From a checkpoint of a small model that answers yes/no questions on an image's attributes.
Data: trained on photos of plants, animals and fungi (iNaturalist), 39.8 epochs.
Rows from block 8 of the image encoder of a small model that answers yes/no questions on an image's attributes, named by matrix and row number. Rows with one number belong to one neuron. Each number is 128 + 32 x the weight over its row's rms, rounded and kept within 0 to 255. All counts start at 0. Numbers have three digits each. After the name is the row's rms in percent of the matrix's.
After each neuron's rows are labels from the 100 images, of 14976, where the neuron reaches its largest size: "patch colour" is the nearest of a few named colours to the mean colour under the peak. Only what is clearly more common there than usual is listed. The data: photos of plants, animals and fungi (iNaturalist). In brackets: how many of the 100, against the usual share in percent.
# gate: MLP gate (encoder.blocks.8.mlp.gate.weight, 576x192), inputs 0-63
# fc1: MLP up (encoder.blocks.8.mlp.fc1.weight, 576x192), inputs 0-63
# fc2: MLP down (encoder.blocks.8.mlp.fc2.weight, 192x576, transposed), outputs 0-63

gate.264 109:243106138144087081109105123106127124166096069073132145167126094124084164121130123139121131161088155123106142144116125065142149165114169126101109146109142114163094057116174156114093125113107110
fc1.264 118:225083105164083123128130197149133104220156118132096109153116125125095127136151138176119182134082114126099117138121176129136083137117140093148151131182126142156082091127156177082098085091098146
fc2.264 111:077091121124173078137185111082135118104155124131115086139130082149120058138109101110111126159149165106164101137135113092044112057149112149114133133145089106106185150122085099167104119155115159
patch colour: brown (49 vs 24.2)

gate.446 148:103146159112146156129192165142142139144121048157111125108109140094119190127135147069138130119199109133193093130130067124159107129069145122118150159140144125127121070126132172135108190066082066
fc1.446 140:123125140102130091109086072138064150174177230099129147134114153064137122160139113157096086115109133122107167120065196162076163073158110106110107090170100084111169171108161147100158114161160172
fc2.446 144:171112130098150159145177134089116162124047130188132130158139142131131108077137160080120151202099076150127077100201116141060144132098143179090060199119150128069123159051128169155104184125103117
patch colour: brown (58 vs 24.2)

gate.572 091:071051150100116187148173129164115152167111161153174125116112104160099110101163137106177119119111085125099116159095109079064159186086156158133159152118121121056124104146147151112128098160121137
fc1.572 091:125110100133112130105159144130110133132096121112125145132133162145147086097144146209082062143124120180061133059115177125105081072169145103064111090103194203107139115105118133140082174140192114
fc2.572 087:067099148100145180146093153097150112149109114186122102127101146117160160149119108152145098156129125209084139154176093131121166149099135131154131070099095134112130118186083115115149076128126105
patch colour: grey (94 vs 49.9)

gate.457 078:102135121140135130115139161110123191113148071123100156089119086110090153208164158119077161107087150118139106162134096138127173118134168106171157112153145121131132140099098118111135148152138053
fc1.457 087:215206141118140134116066113140126151101132109116118131118083139108132143124140151139102101143111178131115096141171135157059104113157134066130165131123145136161115137138115090101119148074098033
fc2.457 081:088123094171133096139114159090098192159142119167124092093176136158234160078154139092143130125063079072079153120124154131149141173150094137100122122111180132114121089119167124089133125097126108
patch colour: grey (83 vs 49.9)

gate.71 092:065120110170187165144147161102094138122148121149100137180093174118083094122125155110168136159088168144110125117105164148148136144172123115141111096089077070170094165101108100099142107192158165
fc1.71 099:127121100114083155118140122058106135169123157096138140142111111149141114109089126092108177124140087128156116137063154067118067126106070142084079144124098134173139158128119137158098168127137112
fc2.71 084:078099073074175159068128161104121125103159126146152142160145157128128125186104105159110092136085118182089142116148118103131156113105143041094152138113158096163145151135149166110148111168165234
patch colour: brown (53 vs 24.2)

gate.479 122:083121131129132134133135088152132049190071158128176145147075171096145138111166107107141104125089104172183105141169115183110115113129133146149134063145174176180131156178133135156151152099168132
fc1.479 119:092136129136096170156109160165142129128110163129149118180095134169113165122081111142119106180184161118106104116125089111172076116165150113147136099129116109161077090157094087106160129138135152
fc2.479 124:113133148111119073213084081071153058121095122105157081070115141184110171149137114116185122146096079135159127159093088104179120108195115110090143100111114095168102099093149102098077092158085165
patch colour: brown (61 vs 24.2)

gate.267 115:137098107137197162121137156139163118136145114104144128133146145200091156103121108093104116086125171130149201145097186130186155148127102192124147141135097104084074167124217117084189145162152117
fc1.267 132:104071113132160132071174159175130122122150100138135108210173112119114124117111121112053148131181157136155115146173146111103106171193129100092121132172121193064150165159133134135147091111121162
fc2.267 123:120129107154189149136141074131159149092160139116126157125092113066161148171113153162125135105040145135156091147072177127109163084124154145100096107136176139180165081129121133147122085083137068
patch colour: brown (63 vs 24.2)

gate.489 059:079093115125192166203180175120115129183112101155166121057138126146135104117181084143141182074154182132134154145100185122206168156166098113117109092096149112175134139115130195173174104104133134
fc1.489 063:127151069167145157178112139167113120101161162169096192090100151170143188120116107133115144139168156165136155106091136141121100132088128109079127134065105153111098101147139142170161079115149081
fc2.489 063:138076135068127111164153160102173111131155133129097182096167102109118179168176130153100094211084084110132166154176137115115094115131148107156124145061131139178134097120134154107118130151135163
patch colour: brown (60 vs 24.2)

gate.376 075:108167091154114124092070186186127109073147160135149144140119130102084106129113118179110072111061104143142080100162132105081146124121120107172126120110162147146199164125134055154128124121151144
fc1.376 082:140122109105132137114137064078141129146097110142133096140123111096138133151126148082164133144126112124143158186114161169104086148168079127094149152172066074135116143130113187138138156134178099
fc2.376 082:105163093079065140092119146149141131060120106093068133075087133159171175096145159055099098117084153094161130114092118134195142142148130129122122103176086131107143104147170148095185090110170139
patch colour: grey (77 vs 49.9)

gate.207 107:144201136139158099123066203112141166109139075148155139128181098141116062155114099114113141142093122108128086197104093148155129160140073079149141142121080110122140137114149082121125119199143117
fc1.207 110:143088136083143127161178111175142142119184175199113114122134138144116097092140109181112151103221147115119113166168158125191088168110117109092093143078142127105171168103153124195158112179133133
fc2.207 109:148116104142128106128136146100135071094134127133144198066123102106165165119126121123200155121135108124203094142158103171136061071163119117145187149119119087108081131160143165115100162129146185
patch colour: pink (28 vs 10.2)

gate.398 073:100109165118143124157070110146108122108168103135152154181150105060094103150092108148121102167105125118098135119116088118116123097064100162135124091063091142153142153137113186122150065087109111
fc1.398 085:120093143145112149116156091165137121139182117145136115155184074091165129154157151178108132111077113128059083097118104128116141130137096209158190190203152153063166138079157138103086148122098102
fc2.398 080:155106094114096122119104150153151061158119134116092074165140190134177137148069147125120089101232126142115089122158102131125122163096156099115155064133126116075165099114080090123159195167146118
patch colour: pink (31 vs 10.2)

gate.152 120:084185083161159093113054162131132129186124155113149126153170101180067131118095149107106086101191161128167131100160099172133160122128123095149144085094072160131085148134159112095137171095122170
fc1.152 116:148128118114139098133116084093140107168177157093125186128132158087151137035164202158090079145145148145181133119105155122159151169139161120122136148103124175168164103122076138174150142153075078
fc2.152 112:181216135163195063184192118127129167137114145129134062131086155133174106164130090133105135141154077163091110127115098178134194149110175183130144165128133114108132074095126090093049098107099156
patch colour: pink (30 vs 10.2)