Weights of a small model that answers yes/no questions on an image's attributes.
Model: 20.5M parameters, 64-pixel images, encoder arch swin, encoder norm layernorm, encoder activation geglu, encoder patch size [4, 4], encoder depths [5, 5, 5], encoder widths [96, 192, 384], fusion encoder width 256, fusion encoder layers 7, fusion encoder norm layernorm, fusion encoder activation gelu.
Data: trained on photos of plants, animals and fungi (iNaturalist), 38949 training examples, 39.8 epochs.
Rows from block 8 of the image encoder of a small model that answers yes/no questions on an image's attributes, named by matrix and row number. Rows with one number belong to one neuron. Each number is 128 + 32 x the weight over its row's rms, rounded and kept within 0 to 255. All counts start at 0. Numbers have three digits each.
After each neuron's rows are labels from the 100 images, of 14976, where the neuron reaches its largest size: "colour at peak" is the nearest of a few named colours to the mean colour under the peak; "responds to" is what is common among them. Only what is clearly more common there than usual is listed. The data: photos of plants, animals and fungi (iNaturalist). In brackets: how many of the 100, against the usual share in percent.
# gate: MLP gate (encoder.blocks.8.mlp.gate.weight, 576x192), inputs 128-191
# fc1: MLP up (encoder.blocks.8.mlp.fc1.weight, 576x192), inputs 128-191
# fc2: MLP down (encoder.blocks.8.mlp.fc2.weight, 192x576, transposed), outputs 128-191

gate.113:114112156109162106160132178080115188134165129083126125163120111166154083137085134038116120181172145097099123127155105090101125121141123127169144102156104188152098087135112089163110062106159059
fc1.113:106129137105160183157142187140184106104144169085162129137145111089134102126104114153113135148153122167088127143146102130105120101196192170087116110093138134083122142120125130172135069128098112
fc2.113:112130134129122126086155122154080160064147147159139130132111143199167145106108093120152157099162162096152134146130106157155149119131100128174166125100142154151103132189155116152119126133099157
colour at peak: brown (53 vs 24.2)
responds to: order Lepidoptera (42 vs 13.7); class Magnoliopsida (29 vs 5.6)

gate.300:155107159074165138096198116157162165112106072200099115081162103115204079148160165119139152109112025143149141146155111154213172154107105171191158093104166105119148138139128083168162152151120128
fc1.300:130082174196139078143149156110059126110097146154149140141098166157133132166087106132123183139168181065112091120130179161176175125116113113100110147137108123119109137126145097148169116133141143
fc2.300:160104128085129111163060104115207088182133086130110181112146157179070102112157147127141146139172088096156137149169161170131094037117080100114168147163144112082126114162053146195089059125126114
colour at peak: brown (54 vs 24.2)
responds to: phylum Arthropoda (60 vs 30.9)

gate.24:195121089124184085172106164144130099155158140140098127117131182149097126105078181084143104131133171137086093193139080133121094116115196141125131140094117068092147141140145135116091148115086151
fc1.24:097122139100117145085185092172133153117142117144145184116114078123060185170146131127218138095132147137140159120162111126107115132153168148128119081113142076120155174137128099154112082118137127
fc2.24:089114080068075167119132153151104138107196155176111077083174112127085128118192186172175110157100099147118152117098153103110142148090142143216145148077147071110167121094119125128133143162123157
colour at peak: orange (27 vs 0.5)
responds to: phylum Arthropoda (77 vs 30.9); class Insecta (75 vs 29.2); family: Syrphidae (28 vs 2.1)

gate.554:128129109144202064123145141111038144105107086151173121117137106138088120103112136155119135120101138159188197127125090152150104106157095150121164149157112091158154109134090055064154131107170138
fc1.554:149140172100152055104165106139148094149117107118106096153118126136129145154140135127073137096089100168102164118097165126118113082161088164115146110138182173121166130117098132145084088146150151
fc2.554:138158122144105122152154165061175109060087164117161187135141109099075123129137152121158141102129151084109115148169121133079165169127160117128156213097170089152152139139133144107129101084118075
colour at peak: yellow (33 vs 0.8); orange (30 vs 0.5)
responds to: phylum Arthropoda (79 vs 30.9); class Insecta (76 vs 29.2); family: Syrphidae (27 vs 2.1)

gate.365:098102162120131099147172118152167147117106206131119136095134172140116116166110130118141159102126140116116150164086140107186133104121100083094138118105102086154109111084139134100083112110166194
fc1.365:091161121039116128157115163167152123135174121088115125061127133093095134115184115141141117117084155128156156108140112124133155150082194162149110119140077128147138208151143194087177092108149133
fc2.365:149137191111151141124133092158174153115100110109116096102092095079165076114073087173123095215132083109204128132100162120133167189155181132079158113128130118114119160099076070094094164156108089
colour at peak: orange (28 vs 0.5)
responds to: order Lepidoptera (51 vs 13.7); family: Nymphalidae (41 vs 4.6)

gate.128:121097154113146132131136119182114091224109114138132151104142141121136107089174141162096123117123118170074096176137178192137138173091124118153137133122136137123142105110135069122141125223124089
fc1.128:148132128119097155139080148142128090097103171178152116188075105118108138168148146107085120110193139067134164076163193202131107136120108116138135089120089070153159147158127085150117178132124171
fc2.128:148110190112122125103134158138144069138160068070085130105114083172121172161048176133105096161071183125085088164151166173111095079118158170167127117116129086182120142153171089128154100092096128
colour at peak: grey (85 vs 49.9)
responds to: class: Aves (93 vs 55); order Anseriformes (40 vs 5.5); family: Anatidae (40 vs 5.5)

gate.479:088183157137165143120095062165178100138109099130154097028064128192152113168100083158092129134134136107059164141153147152122140132139127161176154138123137069125135149105141134148084144115137119
fc1.479:110098118072099105172120144100171069139162203066124070084117101107055121091106111173159161153089156121090137154170141160118096117095188154144098138113130129080131093229182153089105107140187096
fc2.479:127104113062122108117081177127166114125144109168101189148139120163141129174143087090100064153147195138149140186126120094178168182144180162083144114122091142133158086091080133168181144154112121
colour at peak: brown (61 vs 24.2)
responds to: phylum Chordata (96 vs 60.8); class Aves (92 vs 55)

gate.74:179123219126149114107111082135071119099137126115181100140124129142164123104137124170143154109103072118130161133161078109090153159151142134133163116161126184161098062116087170130151086112129172
fc1.74:132125134144115182124165167195179150137106093117154146155116121049140120108169040108123140151161113087140102211139126091073150132148126152130110091161122122100109130108104104149074103179119155
fc2.74:167133094151126167150112142151164088147143131094078044115167160148137107088104018120201101122103093101105169082153116141106157124090095113107105104167122171131085152153156142084156117134103110
colour at peak: brown (51 vs 24.2)
responds to: phylum Arthropoda (65 vs 30.9); class Insecta (64 vs 29.2); order Lepidoptera (37 vs 13.7)

gate.90:119159118144100145114202145112102136113154102161145136160110112142134141127125110132134085095103115169112109114135074132123141102134085116132100038087133126195105181144078162169059121179153134
fc1.90:137145126156138158162086079102114157134125088140153177149148139139134067096160126124108093113127110139073163112088120165080220133139101120159121171111123155132144131121067172124131171164118224
fc2.90:133085109127140162163075150105077126118098144152104138154096152109133120091147194089151118128156129122142153111161110113141044142150124128144169112105167097136144129122135092171141095105129154
colour at peak: grey (87 vs 49.9)
responds to: class Aves (84 vs 55)

gate.535:159101134160125141190122146123080076107120120133119124198121087198117100124121179149157123180115119109161130114128128170127144156113145186102135106154130124130150149173116086153109122120099163
fc1.535:144149150150110146115098108106066103137113151146165104144113118132137116139095144133178125143126171099112083142134105109088142110125155113070081093188078153084175138129113084122137194179096186
fc2.535:121149127085157140145164181189124093182099141116081061127162164157141109098169076127126108083094101132180097128164098140142082101161104143124144156176135070100116146115115146139106102119069078
colour at peak: grey (77 vs 49.9)
responds to: class Aves (88 vs 55); order Passeriformes (69 vs 24.9)