A small model that answers yes/no questions on an image's attributes, trained from scratch: fusion encoder width 256, trained on photos of plants, animals and fungi (iNaturalist).
Rows from block 3 of the image encoder of a small model that answers yes/no questions on an image's attributes, named by matrix and row number. Rows with one number belong to one neuron. Each number is 128 + 24 x the weight over its row's rms, rounded and kept within 0 to 255. All counts start at 0. Numbers have three digits each.
After each neuron's rows are labels from the 100 images, of 14976, where the neuron reaches its largest size: "top examples" is what is common among them. Only what is clearly more common there than usual is listed. The data: photos of plants, animals and fungi (iNaturalist).
# gate: MLP gate (encoder.blocks.3.mlp.gate.weight, 288x96), inputs 0-95
# fc1: MLP up (encoder.blocks.3.mlp.fc1.weight, 288x96), inputs 0-95
# fc2: MLP down (encoder.blocks.3.mlp.fc2.weight, 96x288, transposed), outputs 0-95

gate.195:126164131133118103146095158146127106097130155141128125115123104131101129136133095135160183166097182103146117111124157118116116134137164166103158081120159096125141103109125132123110111174118126140127130146133095154149163121151087128130144129114078114069106125139166113068157116112146145117
fc1.195:122141146125132119127163104106139131110124154149132146069125158148139080123181115150118158128153067152110093091144104155142090114111128148143117122112145133148107146097111136088095103160075147109100111143099135154117168161132149136135100169105096142128168140150131114119163105119131143109
fc2.195:082097107128170098121121097147122120134107127096141118159118120122099118126171119129161132107113106153140098113102132144131179112113174135164144142193132122099124141114134144104081163110109177141140091116139098130161109083096110117095152115152137128102152154138127145165146104134132136170
top examples: order Passeriformes

gate.155:134175107134136087128165147143120132120095130118069123122103167135153131094149111080150147134137119126106116120117123131168143121163191117108065133122130099154177097141098162148123117070177121126129100114104143120133148111147115158132124151128109124087132133147112131124141127110165105145
fc1.155:102132140131115157104118130140162112157128117111129109106116076170120142115147112122111115111143150118162102125146120072139145142092152091118091124133165139153121164084138146115112158122142186132117104085105122128179126156142086146108089162132096130131186159158117139158131133152118121118
fc2.155:168084113100149140132108147113163109133152118143127172110117091121119118139142111142170126130112110117144086113110177141124126135121170108136154137142069166158106134136168098135142112162088116142159139157141097132075106115127086145121159133149130155111086106150101103132166138131137133088
top examples: phylum Arthropoda; class Insecta; order Lepidoptera

gate.281:139134154111151148123140157104073113118142105125117117190117141166136132133104122149146152081168111143068091133080130142152111091165143117133157114089128129124121115143116124154128161125120126104120142110156141114137096126124138098144193089163114108102156090127148133128103135117125176140
fc1.281:110144072124161126124119136120150155153099155145104124098103097129148103111133129137139141099130122146142105137136098134105124129082107110140127161176113122166113143127148105121160151156121121158102124116109137156133141115141124094096053171104125129112181129149115113088170116148157151186
fc2.281:123148175125096106139131141088097099127134119145099107129129105120155158152155148060139121147126179102130093143105151121115100135148102157111119114130103123137151144123121097111181139062117102118130155155102121128107138172091139136117155147127098141094160136133158134120182099133124124157
top examples: order Lepidoptera

gate.4:083145153147083164129153151131132120131107144131151072083138150145141083141106117138113136141129171147094144166111120101112120125118133150129123162131085141149132130120143149136114149117100130140130121120100144147094094196160108186128102127154136090111110090124140113158123118133146171088
fc1.4:161180109138158122121108120141117145101117137114152126141145124157126100097152095102096109083095142142116102132114178143180104122119113101168109105120129162120117090152154130074103158112145209104128149146156096134119135167133140139118130105130116128165139147139134130127127140095124142090
fc2.4:141117172142083100136154115177158123111113151147148092108138150108145110110128148134117164120136153121150120120122151076148122096145122142095121133112109132115127122202116153135135081150039140112161086113102144134114112162104115121102122110169134141110148128124132153120101122126117132157
top examples: order Passeriformes

gate.47:146147153143117147075154132146110149141121175134125117159099097086115112134109173117146163127145103143085155123157091122099124147123163163169120103115129120126136128135113101151120112141140079122155135108161146127149119165166114131126134083112119106106059162154121151129109143101125123082
fc1.47:127143119121147117139131132092111110124121110129137149136199114122114105133125108150081129100108204119154107168117147168139129093113117125106107108162114161152135155190141139105167176133096121128134110079091180126125121097139088111118107104132141119145136121141124142106110135157129103125
fc2.47:108110089137083158118096112115147143141145122149131172149116094117146123142133102125142148128143151126150140110153114114137152133111122067127096130149109135132122104120117095169136136140160157126097165127080111108115111108188166096179136126172116154089109154117149091136135102151168154146
top examples: class Aves

gate.143:140121143107163151178114076148125153134140133118189120136113164180151138088143148128119112129116124111095155169120126138122090143105115086121162085129136126148139105159126171123161108092136107138140136165123132122105135152143125066135126131114107111095069118101135151101136117128124096143
fc1.143:154127152087108075169170102123175148137117155133153153142117169118181100107126101082157144123113117151106149124113098144106124127116143158129096145112117152124109139148128133130157087084136178163146107120134097085107148123121118109086117154123105102105106095162134139127150130151117123142
fc2.143:133156127177144134116134112083115129137123123124133169093178145133108112144127171116092136127129106169091153139129131095136175142115117139097105098118142131142130107133122117129143108121126113120100137119116117115092195147144141124138162163118109105091138106134153064086152172096165100153
top examples: kingdom Plantae; phylum Tracheophyta; class Magnoliopsida

gate.224:103124140137148091111108124085160143107167114116111136152120139136153181105098104104169106114101172161131105178177118142105109145124161120135113079168132133159103107121133138152147120130118115104143140132144130100115096173100156134131127075137150092124094155115128121116131184137122108127
fc1.224:165130097116163089123117132161148113120136152122163130153111098120109099117118095073122158108081112150174154121147142081148110137125151119102114118087170161136116123126155105075133128125172149136110138090146161097163186105129121144155133141129115142115096135121130119113157131104143109106
fc2.224:134122159133162071141119139168141148128115110142145164101090155140091100173121131103126104121172139116126118129140120105143159133133179147074107109130143116183119132134125112145150142102098175111130163123100125130114150138107138099144169089105142117078077112150117133112126111148129124163
top examples: kingdom Plantae; phylum Tracheophyta; class Magnoliopsida

gate.250:114112174183154141149114095083102119148158160152158127142157105130182061107117148143160118125139124099128137159124097144120153142121111143166127114156157138119121129126135099183156118099103113108139153102120093109120096122137144123105097108146127107115129123145173128115109095139109134080
fc1.250:136144107109104110138155139141112114116159107150140083105110113156111126159123104126146098148178119136184145092171174091123145156125094091081133142178135098153121136105118158079147105090134120134151123154133106158157126121158137108140140138129101130146127126136124147119130092101117118189
fc2.250:113140150108134128152117135161174164077127135134170141144066113091075127137112104093149113119146139144135100142145167118165109132155109110177166115133139116157113154155150070145082155114095146161102107136148088096132128134118124119112160123103127106104133103153128112115124121135130122113
top examples: order Lepidoptera

gate.50:154163131137179093131122136116146149153142132097118134125131133092148130112147123127147127120115093079143164107156108117089138072147173084099107135148124139096137137151143131107146112164113156170134152161113117129111093159194112127128114127142130158099105163111127082113148138113170115110
fc1.50:133150119130120140153143145130125089133166142176102107139106129116099154156122161121143095147105128141117139140079128173162162148134067191146093111140115114146118080141129124164133158105149134114091131103128126119137134111092124117102107087113147169128137118114071129149153100135109094115
fc2.50:168070120118116092125114143138122107143085153166104126122116103139140080166148115149106135097103179106148092146161118118124146124152116116168158138142169136116107142095168142131161147113104137102134073135119142173124128163136142132146102132103136091152115100182118107121109132137120153131
top examples: kingdom Plantae; phylum Tracheophyta; class Magnoliopsida

gate.91:130128115126139147114099125136133165079141116140158106135139169103135150123132104123116139105111073123117130166082161099130107158155113096126123159141134132116160165138145102101091145150113124140126128141157150098090131144158104125194175092104091132134110138100133094152111141099103094088
fc1.91:146114147127096117120139151081101150120173191136126109134072131140091099127107083129116128127116099150141142148145150171159131161133123119122105105141148128104105117140120140131113123113114129131085129065141140149102136136130087135112146162105121119121148134112155104124134145192120098195
fc2.91:135088073094119131137139098099171121114162125146104115157091125142069109122125145138151121165137153146116140142096128105079141173113154137109147133123132144140120152104148135184134106132143149098133117148123114142132111136078130122137150148156108137143139092169099143081142100120109178160
top examples: class Aves

gate.206:167148155158141107115134127082122100148163124146169150131089143127073125133154103139105109154149160096090098111122148103126127124151138097103117132107107133131165151182146112117126104155131107158117136092107130136145097160121144151082128130113162136149132104130152074100148176116114167123
fc1.206:124151159109170098104146100096136125156114157171149128107088137092130110164113108139120096091121131157126118113130113112105093112159151077160135127137121144150156126137122138069121132142103092147063102124125107131116075158119167148122127148142129118128136161122117115097144185137137145154
fc2.206:133147099119134114118120077087130144108146111096106128136133142124129100157159168131117095103140075137134127126106129120120137148174164112122130130205118134136149090169085173123130116117116166098091139142098106166105125155141163106129150118137108120159115090122113116114132162148113114173
top examples: phylum Arthropoda; class Insecta; order Hymenoptera

gate.116:148139103107123109110140110130132099133137146137121122156119156105165105117113129124151160130116135150121140145136112181099119124111160057146115127159157119066146118104123078134117126121153105123132147145157134105110116163137109172183102127164116146183100148126120152107108108087180132139
fc1.116:158119102138127145137140158142102148130135102097158125175139162135142147152143162123163092098139128154138171158103125141115089173101118110120122063125099116108120107118119089121143068104127178092170117091161124105113141117131154107136127164149143104102136125113131161111125117160128105141
fc2.116:083117127124133142123069133114144118143143152137145130155087137130113165089087142107138139148121149101139112127134097159100116181131166174141116122154152139124085143135137118123137130117153126074107143089098133158106072129100149132154172111146164117118090144180123133139106127144145132097
top examples: phylum Arthropoda; class Insecta; order Lepidoptera

gate.41:133104142107164149092142114068165122113198095145138131127157132105134091121127145163112125111139125099125148092147158102089127090142144089125080153142144133106135133149109133123120113135127186144066143102143138119104129156130162135120141098100162169118139107127105120127159124123113117155
fc1.41:143125096147104126135126147080162149125128153157137116073119118132121136110147145158127123123129118125150118109119108137131120128143143085157164168138130164151124112143098106108063174142100153079108126074140168100104072179161143137127099121146126126113133137130123099142125135150156162098
fc2.41:140130135140136114120131104106189180093135080105104104129130121115130107130163142151150107111066115109099150124128097130162170136111084129167148122107129124132124083147081138147116160149143124150174119131139101168111114181082136130120105137128143111149135116138115146152117113126114086158
top examples: phylum Arthropoda; class Insecta; order Hymenoptera

gate.268:122152147159123137137147103189112125142118110129155107138132173091124139125090142124144101102096163114144129134137118106119143067140129162190132116103125112127120141116148132119098160162152113147112164116172110138124106140107097085130136116140148170109077159078169119122109162120134108123
fc1.268:162185155159126134136165129103126096130135099115180108100099139108121119112087146108101106152119157127113134084112120112107172159118101169116117143145163180133135171082119145144102157167103095147091140116183123134105119148117124116109150121130110123120121105141129136129126170135111123160
fc2.268:124124142145150159145171170132084145091131129140115151126141149127155114106118129135133105147069114128117161124146160101114163154095146105130152120118113091127146112116145096180118101089117112104137113137109098145146164083183157101092089115175131085114115127131129153143160100132126124141
top examples: order Lepidoptera

gate.190:105141121136114132136111156108125122152120137153155114089069126125157129167129137099093113147150154139118128111133135118154081095134181190111157127087151106147121132105095147161113104154125177174135139115119161122164157134136152081105116095110092121129144150136108122134086150104122145127
fc1.190:129116140136145092131094113108125121149140164149145108144081129090130162144139134098114119146140074141111134122149163145123118147135105162173109117086125140095134147111145145144140151133139109180114124172157114129121132141167144120101091154086151149104110184146103127157100114062133100118
fc2.190:108094108130094156097139119165102134103113076158134109097142132141144102130120119174098114141121120182152115103152139161111120153092157121139110119146123173143123115144123129103100139167105131116163121142145149164120119095093156183114136157145104138116076110106138131173154159108138119097
top examples: order Passeriformes

gate.68:135139128095143095126154140106156142118154144119110187098124109132118161118082168136139166137120143135092077130146147145113106090155153149128149102126102096130132154125121138175192138071154114087129126116118116122108132130134158110108100109128110084139130148110174109138110149173142129137
fc1.68:111143121086102148128121149169146137112130083102134165125124171117110113146071146136120054107139134125091116148112151109110135099122167095154122149166154109128114122128137130178139120113110151137175152137120162131131102133090158149110183136127134105136170106135127081126118145146142130108
fc2.68:144175115106167150200101144135150112122182116135098144093132138104168146097126151105096125151130117124108092095167123085138128124156139135131118124162142136107128154075114105166118090120122134101128116103108152114138133122121124155148092143162127102124120144126141071142160130178122119133
top examples: phylum Arthropoda; class Insecta

gate.181:128110186107134118168112136126124091146164106109126164132115148108117128152122138173184131079155113086104147147116085125123146109122104124109127115104145078102173098159154126173136092126143103120158115132116127135126145131134126124137197154117118139121111107135144102159128170129100123161
fc1.181:125144166108132147103093121112138127120140103087095103137126102121125110093173103134121109126099114131159108080137161125158167142144141167090132110127183074111078138110113125140171160119115113126145157115120159120122140110145117125145143114161143133143192154173082119136118150144130114130
fc2.181:120091125159154162126153160087159128100110122100162094108117112128117151135129111135094171166111171127149101098134133080133094154177183113086138146111132160133161171090176090124105101160113099126152113109126123143142134092163142124120149135101123120129134129121123130126122101118111118117
top examples: class Aves

gate.171:126140089146154152131149092142064092118141177155102117114087157135160093139113095105138144136097139131141101093140134136116139101123137100143145089119139133128137137143100120082149127114138135163116106130147086172097081129161153184137094126153111126132131132129173136122153133100168121118
fc1.171:134098116111162147122076126140146168125162113073154142193151129105099103138128144108113100134136112128124107139123133141120130155153115193095126165095154110122122140168120145144131112165156117136127129130130151091118107142146116103105140161140153119155112121083129121109114112130046123124
fc2.171:140158153124152140135131141084130146129107163121122115123126135165112121120073134195143102110154133093159139165136115119136151134110120128138148067153140174138096124170067131077130115094101100118139104147078144114160136133126100124117143143161135112127136107092126155164116109137131148142
top examples: order Passeriformes

gate.80:114150125138154190149141145110119075118127135141108120122163119149119127115131162144123146122128108118149132116149125076182169120165120118134114153133104142167147092069141147105093114131141140107148122110123136144136156124076137128111124147180130160107115099132143173123100148091091106081
fc1.80:159148101138103097133119106107122152127114154097158075178123148109149139146120137122120071160120170152155116141140125179088135144124121148151105146108114109111123138127116118155147108157141152149102115133169120104137065121134131154146084111113112108114080168144126125110150093157123136169
fc2.80:118164091153123160175141134145108102121076113132123119119149121163142111122180140114084179090133138111148131119083141129087129151100095114141147136167139153136124072128091124131176100125123124128104156133113103138174105131132140135156120109080119151117130150173107105152142115123106123120
top examples: class Aves